config.toml
arch = "quartznet"
model = "audio frame classifier"
dataset = "synthesized solo parts of chorales (CocoChorales)"
train_examples = 39062
gain_aug_db = 6
time_shift_ms = 50
n_mels = 64
hop_length = 160
input = "mfcc"
spec_augment = false
win_length = 512
num_classes = 73
output_stride = 4
norm = "batchnorm"
hidden_act = "leaky_relu"
depths = [3, 3, 3]
kernel_size = 11
stem = "single"
widths = [192, 240, 288]
init = "torch_default"
residual_init = "zero_last"
optimizer = "adamw"
learning_rate = 0.0032
beta1 = 0.85
beta2 = 0.95
eps = 1e-06
ema_decay = 0.999
max_steps = 19900
batch_size = 64
epochs = 32.6
lr_schedule = "cosine"
final_lr_fraction = 0
warmup_steps = 590
weight_decay = 0.0
Rows from block 6, named by matrix and row number. Rows with one number belong to one channel. Each number is 128 + 24 x the weight over the matrix's rms, rounded and kept within 0 to 255. All counts start at 0. Numbers have three digits each.
# convs1: first pointwise conv (model.blocks.6.convs.1.weight, 288x240x1), inputs 0-119
# convs3: second pointwise conv (model.blocks.6.convs.3.weight, 288x288x1, transposed), outputs 0-143
convs1.129:135072125114109152135153089097125135139119120102175141125118119140141109137107138139097147111098158113102164166134102080132110109093123151112105117097149141145093092159106111154115132125139108121114109120144131112122147152134110121107144140068132113076117141163154111135139134166084168118149130115151108102142145153135115161124132137097132082158084123136115102
convs3.129:130115152135123130123129170090149124113102122147121103123158128065111165102124137150135077084131126167140124114135126112146121162142129118131140119113117129082134123147124136138121171138182097148123139142151130136128140117140136146147079110135141122115124149129141095154128098140106075143135099137148138161142134114112108120093125085117117166148168109162119137101094157135099154147120113152120186138138117130095157127140148158159147
convs1.130:127167087167141127079106145141124124089121112129123140111133145133131139120126107151143098138110093133156119122141133133103164145123134135113099147130121116122132097164136127151122114128136102109134164134108137146092135115146107078139143113107132088125102129115134148159148126139093121146122144116146125096140112160107129150151104099160170093105143149110110119
convs3.130:124127134125151135131137098144119104128147151107146150121094122163136135111147129145127149163158128139091121094107147107080143128126111120152113130128118131174102124077123131120142120144115120134135104122147114108125144121123118184135127138166132098128127101127133133122132158146128137103165146123140115110118138135122135116166116149144115143106127138157163098102165114143127135120123131120128117127106113112110135151125141142137131
convs1.131:101132125127104082094139086133168136061124128136123165150138106115169129124144128118100131120134125103114141090110103118123103124140088125130144097155108105107141130122162156134162152130126115169158113130133111112126116112122125135105062150158130149178120129148096043116133072176085141081129142116110131112087102149095149080167168091107115097110153124151182140
convs3.131:128120124121116125113123098146105122148078079146138130063149104164090153069106136146122152145106144108150097099141087113107141083097117109160137148133153141123074176119163147077104108117139134124118069107118077114133111116108098161168162202145106121115123144099148113106107169087188149112168085145115141122061124118099179132058131122135070129141174141143146128114159116096139155109103165140096111159139124123161168108132120116072098
convs1.132:120162066101124154164155092142119161122123136132097086097116121135097148125112102155167172134106146174146086124163114110077095152123157134117096145164114121176144182116082139079104127113126078109128093121157142140112139089151125117141123138105138150145162145158137110101145165129123102146160130139119129131132104102138141130118121096110161122094135131109122116
convs3.132:110150115101118150133126161132125122091179125146174094106164167096129120092108139101134115118143124132156138121133141186149115141100156141099118137114185107180125064114133123146109129126146131138141124110122119132129145074121130097161123176142134117132104110192152113129146100135140128121099084128108073119148131145143178148127121136188162104116107122118152112137095140120131175123118130180119139117100129117117119121129134146142167
convs1.133:118116109077140141105142156120126101140133131131120123110127169110114131089136120138102105125152137117168132147138127067132094112137120143145136134150115153121134132133092163126135112143129150161115144109126104122121112121161136126114173134135133117127130123094135124119114104138147160130138118109123143125125159115151077084124098124108123074124110126127125106
convs3.133:136136086120148055131121166110133101143137144131096129140137105080128142133096109125142148124156139123105122146128112131125096112140130124140124137147152123071110116135134137109150133130140124126139134092116116144129133167124174116084131116165115104135113141143127141104122142147140102132109146113100134139132112114125117126159101171110111152127116119145122141114141135134126131130126087153159149115108158137097116151148148096110107
convs1.134:125182143107153108117127147123168160130121101116110131109127163127127155110112126086156140134141128144147138091116101168094129113122099149118166128138070150125160108126160134146146129144119105134138120119139174093129168075139134128118150130158129138113143137125150110115138142087117148159139137080114158122107149128138131116168133152155129114115155141193120094
convs3.134:171117107134142158128127116121114085110153132136113163164193101073158140095125148117116121147108135140137132132123162116103152133126120129144158148120166126110116137135163075136121208122133101117139114115117125122147140155118118129169130106152114115123120129118113123138126131158111127140121126126165128142115135145133159134142123092135109106123148114082132137115172127175114134135116151099137143149112105112099108141178122135144134
convs1.135:097132134116090044084103127129153123100111134114127101119160118094191118108112109137158115132151116136119166073138103180062106142166097146090112158122147096098165161151146156141131154185090119159119114182109127134090123119138098157124120129163151151112094129103121113118127114130107152100160141067158123139128084147139117116108119059150125123125193170139145130
convs3.135:131141126144152104128134112099131123162170248110127160121117126082134156158167133117116000158159140113132132163111111172120103151139133131144118082099088136126198106070106102162145154128085121114140154140155161148132155194108141126134159097126180103110174093133140144182173123164088124112096146120158084154185115121138116117179104132131234136129115145146154067140093136130124110126140125120143121112089126141122100138083150124191175
convs1.136:087100135169117095128112134139128147104138109126139104158123134144147131144122123120121125130119125123156126124109084100112126128146103142120124143128143107145137176107166144096128123145112127169083135108150125116108112110141126157096107148117137154133137140162120152147163125114133070118154138112123098120134118145083122088117097088117119128131111168127126123
convs3.136:106147125119137125128137139123116173070136143102129132108106160089098120149126120136110081099149137141141125135119093138163116129128166102122089085129125107144160090139148136138132157121117117138115085128126151108129151112142114195133107120111137156110100150128145136151133141093191129168110159142129135125118117124092137105100129141109137126132111132143130110136129137121118163147153087143116102088124122129144140156115131144158129
convs1.137:170110128149127120106146149142145110120110158128148147099091101157144136117119149164097114124139136147124115135126132130122100124112157140134140119131116128125121134117123132082105120170105118146130144133130113116118144126112105083116110140102115146163117131155101105136143138118122114119082122165119135126138112161126121108134133146148170108133127115136126117
convs3.137:135108140142109149101127157096107125147064121130111137138104163119125112154115118134138116090144116153152129133116109088152112119125096097132155136124142122155113149120140124112096121099121142123126196142135144115125124138141122129067129174167111132117124124136123107098139137161165154108108153139111110066135098123098104129148119115135148107111112147158134137150115126142110119115120105114113148109147120106091137098151130171112098
convs1.138:131122137130114113123133143118114110155142135138116158111146160123119117110118121139141125138133123136141118161122131117126158118127181095105131133121144118119107151133150111109116134130162114098138119192170135133129127120145136105131132122112106138120135126115142133133137148131124101135146128136139092145127123147130104109154130124165136128112126128132121129
convs3.138:116120093145146114132125119108126127084125132095124103111138158117120141164129129138137119132134130135131128116104129118122137120131157132132117128125128125112102150148168148119128126124149128121126143142134150130118106126137132122105133116113133144092110148124101138143133127115118141079174125126134125119112136124111129151110132110117123120149124093117130107121139124119125133128130113139114142114128142132123121140135125116148107
convs1.139:155110114092134126120130133135160094110095078110079119121112114159136084045111093091139132148131150102135070140122151161148147102139128127113145157153110116193132106091144123117109117115133086130158121148164110134128153137157109109126138100100196103121091131097071108138142106125115107139097120125132095119143076113160153105131153113114131155129077101136102077
convs3.139:116122114145156132122136163148107102161173119179174167116147183078120131122153108078146131103157152092124101136155132143127168156160124073135112138128155141140140151135133107149112137078182099098145149142082127156140159176152133131148052161148133143103131138119100146133150114117117120164133082135171160121124147165135135121141121106107144145161138117062110144103109118157127125125109144142133143198135108158130093124154093158152176
convs1.140:146153115151094111106162105126124129103139148105152186126074140141132130161124130104105143140140125158147114124115129107098152102114155096102131114205090127160126170137086103084129113139151100156149132110083146113143169139135144159113114076093143124141153126100126091155138088119099114148140108079089149096106154100111121142095116150120146132126148103108151110
convs3.140:134110122128106089131150105127144159137086210115066137111118104101125142135125094163133154097127158151090128103104103108126098149111161129170101087124126133113118117132102094125135111108099113127123153112151130137119162181126124116125159110090157164132190146099117124118127161147151136147116177128123150158126109106153109108186114148125133114104074137138144144069140139164142114134145123132143204113114129121145100134156107137110093
convs1.141:106147117160142098072170097124128129114144116124133130156124118125185185089105116112085171076138110089104137077145132145084169085108111099083128155138106085115163132150173109128140131146127097130136094096121070131079117080099133133140132128143121110124135150144200109069130130157093129116104126079109133091134125113150140106184105121147101109121133150146156126
convs3.141:135114117127129161142143167156139144105152225087092156144144095093175101168125106159138113137170140146111159103123152135095138143101128108140148097106145153176148082110104109139148112114117127128142093138159126122141150177117096142170114091167102136093159150123076114170148161154109134107161121124160114152131131121110098081186176104113216132128135171130162120135114128111167066124118097124125170129132075129119122134165128153131135
convs1.142:171127131095085110083069135123139143108084138112103139164162144151161119045118100123127087127150137156183127103103149136139181131123119118119081148131173151124124142132116110151149155120135148096117145115094135107113127120168108104151114128171113148139100138108085123120148108156160122161103094109161132156133144105141127081154073128132122174120109071135123170
convs3.142:105099108131090119130137108089161156077055095125071132128104096190126173116096146149128135100131135070127156163101132107128123104130120132143144141110104126128111140164140114125115105160099164134120163154121174137128115072133165139126147083088141157159157096096106136124122170136084099097181169113135125171122121104113125133075140103118143139154119102139091114151150130091132151148156127102134142111099103145137062124179076093138065
convs1.143:145151141129111101110147131144110125103138157143126151135099162165112117092141137125132162133146102172122108139117136150088113111112169124127099117133126127135173121118124142083133124144125130157116166113083133125134112141160137135136130141086118111112159129105099121109146128122126110120115124116117124117132100088116101146118098113104132143127113122121106118
convs3.143:113099124117121092147107121125133113179129168124112129118087064097130151106107103128126102153128158168091093104130095104107132124129130111178112085168121144079144135105121118136142117061138128145140101099184128127133163116109120129143152111110118143112153147099153119090125165119144128120185153130138159145113155106116104123173088161116148115132146136161161128078111149132147139134145144103149187127125133141122106140148120115129088
convs1.144:137114120149146099085130173111117109158143120125169144152114142168116123135132130156146124110114127161124146156153127153131144106118152131107098132163120118147110131128104117077119115151148157120090183077123125125148127130130125145143105140119095131080149119110140148137127125137116129159119091142118157138122152085104169189136122173152156141117130144089095079
convs3.144:119118127143160114139099126138093109141104142086115132110142099032108111118112154142119122131164117111147141114107088097120117127105145134139133131113171124159111124034130137113157118124174072132134082084128127130132177136102102141166106162229076105127122125116161104131148123128160099166099127133121160128100147115146135090154124106162140127091128162140172128099139132111108132108123107134114125115110140104133148142114106134119133
convs1.145:095144180127135046076189160134134108068133133156171118165111114086128171086108139133113136099151096121125125098106140127127168080109145136087137144125116093124127127145133116143133128138105110147136104130090165089055132111129163135108140165139114165125114124129136097091153126157094130122150083131152135105119108158130149095200150127211126146142152125107149147
convs3.145:092125112139106150136117177119137137089150194067091121170133137121146085130137112148125046124171124150085111117111108164110098162127187129078149135092111128126179076095106128123148173117095148138118154145190121136141142116106123116228136136126132139116191109133131130114155135119117151138141096130154113155168127134091065131129138102142242067106120123125160158157095124126150138148140133089149165132140077117094061135109111147158162
convs1.146:114096148137131122096126095127125111113144119129150129159126136142110114113078126108113125121078150122101114099130147128154130131150125093090171149159130122134107134132106133127127131114131089099126142086131097140131144137130128114116149155110132132154137113140138122139144126141127084108096124168114124124128121159116096137126135127089135111138118128111102107
convs3.146:125123119144128149131139113123129124117105132115124121100141128102099113126125131138134159120129137131119135151129090151143126104121115164109097119130150123114150137112133146141134112122117148111118161148134115142116143092130122097103137119117143124147151142122128118105119133132114125122103126143109114131125135121131142140117116125153118136119111089130142136147079121119137134120142136154115147125128145140143141098133114120105135
convs1.147:125124052143126123089113115122121109090135094101128123087128094128147132096111143104154110136121132115120129149131110207166105179116195112112147146109127141131159119137137128127124121132116120087130097129150131128130115091097129126117094121086149108132097127114159126152122128147131113139129144131138114094130118179128149138088127102088140149150161163146136147
convs3.147:168091121122120161157109097114117142137120107126142169107071126095131172131144153117136182163132162102107125122088123116111177158157097136167150103177079147121121140148106114118116147155066142122142142109180108145150121117101147121090154129133079090076115127124133149136113119139151112138118164139160082095136141114143181132168118166124107167150178151150095111135149137115115084132156126132099071120167139157084160137161174092126128
convs1.148:128139138123149144110129129120175129113123129119089106136116141132134160101137115134130143129120117112150131127119135128126086104113118116133125113149125102092124125124103110151141128106162130137103111151132133113137122129162110096136135132139128102136142127128121131117110150126121120080153147131119124178142138137119123089140122133157141157163114120141150137
convs3.148:121113135130131131123138125091130128124112121124109132107173117128095098120124146135142141109132127108135116133147155128121128120141169124143116157136139134149123136161149104116148118149163151122125143115113135125123112104122108145096083108103141121105137166153129126112145136116133128169160138121134141137113116128118159120108136151136128141127125114106119115169137120116110154135132127125135142129145082154129116147128115131155112
convs1.149:134121121118104082132095122133105118116102085105128126124120102109106117136114140115146126144103169110147154108161174152112158140129137123151158107109117165151146129132098124121093128124133146098130203127106141126161096173121108126133166157085121086111102137109136123161118114129156136091094133111128142073129134153125118108143092170141094125105158129130146170
convs3.149:117147131135153152090136134112149151202171161175169099157136124143155139158162151129131065099105124149139169148137124154109103112128146119108112095086125111130122074131126153127148115127149115125090076158061175111133135173196124098137087041160207137147140121155133125150148114120094147103108109141125078124142116128145100112176176122144148132143106144159090134178133123113153154116121140116136151164093143112145157128108122156116162
convs1.150:151127118169116145134131113096119132091121153116162117130135086115147133131141123125118113103121126131163114064127129094107099152112185138165119127138081121180155095078137130125124140117138086109137094131115163145105105081136130139116085124177157137120115139124166118121123108113116155159125084104123125111127180121113145079125056147095142109096076128137139109
convs3.150:111108063174142141134137132129149107188138083210111152077102089166111114103155115129136097141128133118136132135109087082109156068143074082134105134105164171114142101120100117090148118115170130150124166114112119131122128108074118136123135160127127147116115126119123147141123093157149164115170163115163089120100117105100103164105115131108117136158132085206082173127151131130116169125120125146098174096091150140150120141178090068107122
convs1.151:124123118135122130140127115118155127136105104134122120132142131139133141133128115144121139139128138108125122116137136115131126145138138139114119110111117125126138122138122106111132128125123152155132129105115116144117128133125113099130132118132125098134122135142139126136144147138131140159134122160134139130126136152083114091124105132104112130125134139146141123
convs3.151:117121140148125134130137125129134129159133122140134124108116131105114118127134144117128102130135122132146111139107124124111120122128144133127117114149131136153114102121138116114134107133139133127136123105109139135123114115157133133108140137147122146125123114152140139120122134138147100145136135128136149125107123134123131136116152137113140134130122140131117111139136125116136133133126124132139134102125108140143125129132129113117121
convs1.152:111108072153117150104140128153129156098136132125141125125115168112125138163115121121105124138118160105113139139125140142140131149144163125135092106124115103136084143137084136137127119151124148132143137098129122114120088114113117132101144079126124100131131164099133118154110092099129136043128139130113104135107083122135107090110180133066105173092114133124152131
convs3.152:127150096119094103110123100114120135144074123056080178148125140106114119120113134136126197098142153114128138149156069116141130101151107116145121131160108114113125159155137148143128116139107117123123112097150175116130110158148162146078101073140111114100128170149097127108140128125151083146125151111121135116126134135147146126126174111085109144143153146126093111115185155104122106133119150120134138147143139146121131128121152117110076
convs1.153:127119147129112119140119116134116163136090126135192125113071176095136122108156141139116142146090136142081153118141127122152120116140133139132120119113135135099142140127095149112163125100114157146153147129126135096147115103127128127138149127120128133167158127132080156144144131133114117091133111166120129184102105157058108093113143142128125147169146138174137133
convs3.153:127111128141141109126145118130122129131126139133139167112156120159107112123107174124141140131097109119131139152087176126101126147076125168089163160112158147166105186146137130110126109136169170099128170109114128144129090137127114124138112117135091121091141140125095135097119103111115150133133090162147177110163140104125139148182146117156158124119118102130114108148141113114094092130134121122135127126134114156130130106094122081124112
convs1.154:133097111131124081093058130098082106104136101132145172148123174147137129060108157141127099075120144110142117139151119103138119139116148147140154146128137114136097095142106171120124121115141110163156132146094091160152116141124154171121168173121141122107073101203134164139103177144176099079109146130124116150152104171146109155095139130119131109140112119153108136
convs3.154:137135144128117110095116121138154118112093140116125082114131132142138122117114095149129088091098130128197157150128135135159068123121136160081116120132107096149144130170145105168117159112130170139124113138124111138137115169121099098158105068094149164139135133097128121139130118088104152137081154131158156160149125139115136144178167117155110101107134079097132131126126142123165125129133125129138120173109076146123128136080140155166129
convs1.155:126115162158104114159123131126133116137134127145149134153138118143102177113153170096118114176120120130130134090159152107115134129091121136176165110111109157110136124131125148143131121145105108108091131120111127125160120141140140123138153079126138131113122099145121162100115149130163112132136123110119138102138151128108132128105139164151108129159125136118131166
convs3.155:154144162114143123110131118146133117110133117117129131156140132120090095121138114114122125136125146143130103104138154123103127141142109125116118127106147133150106143099117116125114118104096168151119131128125082118127129089101120146151164185147118112138128123135104130140134143148118136129113061125111140124147124137118158120118111096150131097093127110177155151143119143142122116116154159113125141126125116130100143117114122145134122
convs1.156:101119115110114111129189088133103118109145141122059165118099118137124080157125127108092133108160155161133150135141146067145124130145136104117136104127112153133113098167109126119144136113135137145142125100149152112111114174140133129116110129126116072158148102126135076170138119126111109150113129153094119089107125147131093114115148103096147099116106091134116110
convs3.156:155123079097107075132130123093148140123095121107082153116093119093122179155137106104142172093123116129115111145135127129164137077112105142174142160152120128099129150137113123127135141157087159101146139094087165136122111172127149102075183081129120104120159161126106126132109145132142093162139183134135142135120104130131144140143137132106115168149108134109091143150126141133141108137121099103107134118139124134189114128173125094104091
convs1.157:128151135175103097111082155119085083166136129141108134187109137178080072093092130135143146066132099110144105084100161092127138080104159108101135145189129107187130151103091146116118120122147104098111156064092104074129123150175124089115156147096132120145108114112115152172144127134103131136160136140096137109140153121114137115131117168086143121146135151117098121
convs3.157:114112117147119088094134120150132146120133186161172126097127138118087128137113095130167154123165091142116156104087138142121114150106133095147114113092165118132109113111104132084125052140132077132097120117163120129102127170146139119109140128137112114151127131147133141103132131113126116142129123130134122123147114108191109067136108145138093121145096137114154134087116106134117099123152123140133120070089139114144131134130075140084122
convs1.158:133107149090148149190117121124141153143146112105102113118081191105131145149163137129105127147159066085107125109141107113132141121150102141155150132116108139063123145123101151120185119091128100141122147113151140108145155141088104138108154150113122121125156119109124128140126119132131124127135135123145131199138165154053127190088138112121094133156096133204136157
convs3.158:132155107123097127103084157132118115158119109111119049125114165129165183138155080143084150125164180141118105093198069138151147090180181071151107064122097096129154078103099128158121149123071066162115074141140134080160132077146162140105147091130124117177119102137157101168154131155132108091103167071120084143083120161150109106112127128120047115155141154103133166103107156116178177087101139122130115139116227092145144186177141173109122
convs1.159:169101155162116104067143117113147155122122141118163133161105119140110150140138135152137146145103138135138153104151137101127139083101142100109155116130156105152132123136110124140153137135143168141121138126119148087125123142132143134146127115099121102098092136075119139145120129113130168134125099113116145119106097141141132109145098161081139113093077147128140132
convs3.159:133120137150115134139122152131146124145142093163133134107093141144131113125151128120105156133112135126100128122185122103134150112143131119141163153130117125091141117138144114123123142111150181131108148126085126132124094175114105116123097104135141175130120086098102121147108143135121124075130162113155132152089090130113106149123165122140113104135150129159099118124182142117153102127119131117124134175113153146114124163162141126160111
convs1.160:103120101161105115140169096133140093124155140152078122107150120140132125136122099129173097134141106132143128149130142118079100141178142141123130116131138144141146107147116136154143118144103117128153122124118155130069122164123144113133133147138168112131139114118136129128095143138152113079203113125140093109121120133072148136097122102075131130126127131123145119
convs3.160:142152126113095156106134118179109101131170134118162142147163096125146123161154145136122168158114132142125175130130103123131143122112132066144146115149132118174119125126145137136126127150124123124132100141101067143135149108130157153117132093162089111118097133145136117163134131124097127145117143113076135067134123133159152109139144134098118091112125164125104171153130096141135147123143113127145114141113186119165119156119145096077110
convs1.161:128137119071134164104154173125124097133119117103143101131101125158150114144138115146092121102146135152104065123138178143136139113145127136123104177125121128172095103121107157134134120090146116127146146144123134176100148184129104114121140139160125086131104097051118133144106163159123129145089146140130140146129160128155134119139128122107182124112128117144120149
convs3.161:128165158102140091130111113149148112144127143133129108180073150106129112150077123135116145137115150176124160156141123113140108143140122159126129131128120109151143096142118133153130148146125157125110101128111134108142087118121161136148118122141142125142123130143144138127125124129112130142095113129096162075151138143134140137131099114110141109077110138168153105146127158164143159144125146138155161168126119117146125129075184137122136
convs1.162:132101154165126102117127118136111144117114113134141107125127096109158125135115138145125109117097092125133155144111132159158140086109130141094099115093066178165124143137170097167145135133116115140136103128115153147101126125126117125120158152138127135118086121140174133114149103155116097082149074116127149070134090136081131142153142135161071091147135126131116155
convs3.162:141154145124113148110143157130102109125101126189132135094146120123163160156141117119128127125109125143117180143126150135139181076108085118144148122151105113107107154141097156125129159184141104136124115180084130131112111168149168155101131070082119111168099136142063123168090100104147132111118167154128115126104135147161143100110107138123086179146119106101094136165169143131132073125119107169104092097144183110137163103079120114082137
convs1.163:135135119108109134177130102126094167115108138135115134180133115187095148153126126131146130115120157143141135121126116109117103132155123169168165114151103177112157168193120141108139149127133146106103140109161150112150115136104140119135146172099135126130135125154117163098121121142164101123119107133141157081146138117137136121122108134108106109108148124143113111
convs3.163:108139113146124163123110132146114128114173125056159123120162158135130118115176149140128087116140120136109107136147122102136108133098144118131106095114130141129111109080149162166137152112133076101148092179128128161136123145133110138121077129144101102115137116153135133099158118156179131083141144127116098099141154144130136141128167127176144136138150146158138102178130122103134187140100085190102129147109113131106135115114127116133136
convs1.164:111139129098142133096145169111180161129117108120109102135186141093125164125144129115149148124133122088123116123117120162098105088121102127147129125115115114096161104148128110137173114136139105105108132080094096109107137131116116114111127120128126143102071136110145110139105120118138137162124122124137131130129132157115102102156118150173111123129142124162102103
convs3.164:136146127164103110138129147117134100106158135102116134166144112053120159118134140113122096136166130118164122157155121156162124126152145143129137104113124122133153071124134130139131181135143118118145092132145131146127132140087129138110123143124166133119111096127147139133134094146120124150078118117134140125134131136108146122145126117151120154125145121106133108145119144133137170134135140132169102095126146131123098161168123157142137
convs1.165:106139160134135136158124094136130116112198148140128074125115171096089123165144106122103085120211022126106123120148122123140133110132122120119112154036126122133148131139115074118104121139131249255134125167083137101133121138173131135142152120115159137127173125100150100115122126074175136083105159116109179095145138122053152255109124122109122092134124129117134156
convs3.165:117134147120129092102098156228151147124126129097088183178102167210126147070102118115135142119171135096119108105193103164143115118155112158064107111124108138215119147082099076129124145140107133139131110071124075130131063150131150244100169146102107122109166102104125138192093118201173209026106110121110120132104101138090125127156128005116102134090110000209122170110078135085114123143174149149112091094124085155075108114135122157108105
convs1.166:121073155120111108093104139102117127092101193143104127119142151129138108118121132124144169105110166118140134162109134164112151078160125086121125126140134163157095169072248132092100129146148130110134121100115133159153125168100111114126095134088126145096102111150112175137161167154154154094136117131119136133129141153181153103156129081051138117150169125114097091
convs3.166:157108137101132196154139123111145123103119114163124106152160098190174103161130100167132197113052101141112090088122168141055193123177115129133124199144153154126079165138076097077143127113093153157126144153150122109135117109115092185074146127083137120128151121183096139145125106146107173131143163094154111162112100109127135059130098138118107139123115102125136119180155121184130112131105155104136193158150140126123159149169143174139136
convs1.167:138153125126116124114133119125123141124152101109176092125120111144150133184121122110105153153119107122109114158139135101110126115155132181156143178131112162111157136162126097151104127113158156169147139090131149106120148047165134120135101126141124127147133133168189126148138139125115095177176109115128122107107106161100129124085140106134133130139156146183137136
convs3.167:142102091188135138174128114102138158143135127123110118112089139074118166140132137115137151093119108154188129140142095111113117132155141100115150091115148084118116145127150086127139156149081154130105187104136153136108168111139125146112152116117130151116144105095144126154118108131069115151142126130170093157128110124116092163142130128137137086107090119082118153104144129197119119129140127129137069131114130110090115163146119129143104
convs1.168:144135086101157144139158136144146128164143088128113144153159151121091129196157142157143142093081134093129095137145140118143125182116095089149137135134133146059159175133153128178134128106145157238129142097113190065114122121096171136146129102107120139113166144125133148125131175139152127134125135124140094099128121114090142152154116151166115107129176072102151141
convs3.168:152091113108096112126100127110137126167138109094142075138134101128118116104121101114131129134100126139092099109123110157098131128111144098132128143109144118122129128185106111108113123135111129110147126150134106125119127127131130123117153111116132093135104078129193151094135142157096115190127125132156132124177133138118120149105111137121106100111139203131133130171160139153127162138136158120136103122131127120148130110091109141166106
convs1.169:117130092170110106124129130119108147092158126112112121145113138131096117118102115108145104110102100126135170113105146098117091163107194090124149111152074116167139128159102128144151136109135139120125130095101148105169127156112128116120128095125139085114133103115141142126122127125152103130110130118116132097136078119129131117140087111067143073100118137118120133
convs3.169:121131135089117115160133107104112142120094123065099150107097117124084134157092132122121127134143144095137088116130125112159124124127131164122109128135109131133131164121124156140134130121126101125143184120145149122156114124123184131082118084122158124116138146110132145097123158133140108161101135138175159137144123137099117111108102113104154155172148130115146137128138142159135124111144108129126136128135126116130111110112138149108109
convs1.170:116127086134086136116145102135121112138068174142148118106144168115133145128135152079178148149165173100117126174175126094082144136106126112130111130116152111149154133120147120152163141157124135030109145192135089152136078105156170200115109109119161129157131092158134116153176080107142085094109152144146135122091150139097067092148078108079115125149143164139164157
convs3.170:134136106159142177129136095097133139130168135147129130099115168139138145161130134089149126128092128097189112155109143143174133117115166141148098124134110121112133158108168168143162096122158119138129132168121158135139133122107138136109049126102144151123148109140158125118111106062136132103142174130159120137170157125117080147115143139117135102165117091031136099129131136092137170120110114168147132164139154115179153154139117093123145
convs1.171:169155156148123130078147186153108122130111145118162116141110118121093100067159127141088132158138121105108158088072151172163087117099073132176122139112200163120174096101152112112088112105126121145127123138150161120129188132122143087118120195158132174104080094191098099107090074145157206152076114125123159156150203168196169090166181152089138074155110085127104072
convs3.171:097152127133116120083096129151097135170158198084162135171142190174099149097157097092125141140164146080154062120121114188096154092173119074079143083142105148199138109127090107173100141108090114129115136114167112120148126146155146146154193179147089108109143062071163129169154133144187174104148075114156174147124134116128108155167144076112143133179111020116137153102124170107124108114107142109116093132104116123082122085170109132109117
convs1.172:160192114164127130106122156141163114089126164119190140178131160158150132145121109120154155115153137142138159104113107140132084137120123137139103114146141127137132137101146177131117150152110126133131097150157094113112120093156124140106129109178140128133091130140165155080111155177117183095138064098116135114117138122154157109121100099108117154160120151171129153
convs3.172:114104109146150123161122134133133138107087086149113115121097098164101106115128126151135207136099155153139132092110117080160113122121143177151088177099134098141119130142156134126160061132155150129133127165108151123118102101153101110086134190135175166164139111109124117101117153116075106160119134114112124118045105125094142123079134064099117139088104122148130109150108142115139149129138136108124170136110094107194143169166120099091101
convs1.173:135189164057129116122142144126152154113166157141138146148180162169132149119162172124122129123148120162108119111131176096121159117079119087140156094116135165134129121112199130104156133134154117146128159110076111100105134116102099139148105096122124093081113120138094140152129149133122155160134114116094142135136131175134112106143078172110101122113138103160118133
convs3.173:104117161128093069117115164068118111120188127088120159112160106046123150153132118104118086105148123104115131096109144141136128149101158152187118064108132161113163124137112145132126176128123086112097099086161155133152140147113128140161117122124133105097127130131139097147119111141158119170146182131147104144158143100130128144130108171146090121142132109123124113052108169083111134139141100163139120103120149124105125102127140139164133
convs1.174:135130163137155129119153149163107127150106119149174128158154107122110126179128146116139159150091121112116078108148161245077116125142111111118119101142116137121141105151109126147083128134134139112130168139123097133144109184128100089153077169048118108182121121133158141150114140079114130108160129116128164148085118154151123126135107156130077163155149142131156136
convs3.174:137164144102084119146125098141081130125101121066096126152169159166120143162148120163122116137099124115181127175141100126144130084129158116157107198114159094114158149093097123143108192129133105117096068184140127153138177105128151146100138108098120106207099163128136119137128122156143204135120088116127127111150139165129135177140123148112137153149117101161150181117141108165172145127124129142126068143116144121149081135189153167087127
convs1.175:129117106098117096120137092132102194124130112135125108138131110159125097114110096108132129120093120123128127139119158084124140128135212190122140137117117162171128111119062120128155133123110078194148143088084161135143100157127132154141150121106112081150097078136162142120128140131131104117129062105096141099114136116114144136111100177114108111078133122113114091
convs3.175:123094128136124136125104091130129093078161105134151127139162122135118130103123120142120189120118121149101117121125123104095153121118118112134123150162172140159166147113120132103117101114108105131139161089162108119135130112093102101142102180176107140116140168104124092073132127140097141170118095135120120126104109097117170095106108101147106141104127122108137171156089101157119143118119185143122124126163116136155165112205124154128130
convs1.176:101135147091102108088104136122107123137095139125073184133143132157144123148132163157128143116125230153128141135126177095186117103175164114121155116155152090123103144102144177099104118115120159095164130122145101122141146142143089156119110158139115101135105094085131188150134153132130115124142141132120163093106150168156051081131166137123136107134129151126114169
convs3.176:111116122119132084154120108123138133152158098169113099120106135065103148129095120147141151132156113137112095106083112119112146132136061095150138108131126121136111138105149107091156110117142136130133128085104131123124105140143114123099141154139131142069145090173117156122105130122140093129162120133146108156081114097087104068103090143144099142116117168174116070095118123136115117159159107140160149058104155137101114117147124118142155
convs1.177:148089195051081102139149151147104103126121130143130112132081115138153162090127202113125121131146128139128133111111135095121124106146145110143147119103117112133095149135144146091122140151127145096142089103139093116175119114145139114101152146084107176137116140114118116155141130142107149134156108091119148121123099110109117107089158113141137145125126145147138156
convs3.177:118155137143143140150119116144129137096146148158126130107137109141159121155133135139146126145133136121113128119151135160114147130125153136094126107150123155099100131116113145116143121176184114151127096095119106121134122160141159122139131066118137119114098115160104139139115087077120108115157144125136161124146151152126119103159147154097082143160125087177116116118118125113124125138141138129168124051126163138136142109129119120116149
convs1.178:140179110109096159112145121138067169127075122129094138159136125173166151119135101118169122084131131106073139173107134110084139090133189154188138156161164154162137132137136113147139138114110177154112148143088153143110102124149120147066115138148157122169146090124110151114124123156082127146141110097104130121147137151141097106128138114108089085120146112089163125
convs3.178:143113135165135138127117128124108149158129081198195109130173168115111176160113088104160160067116152184163203133144089128084128148095140106140180163139153113105152168120127135069110159187158103139118137068127115125087163114182107145158146106119081117127115168089116111140120078102112092155105173144120160126108135110201143146148152145136074139139133104137095123085079108107126133117098184141130090107193128117155157132135133180173114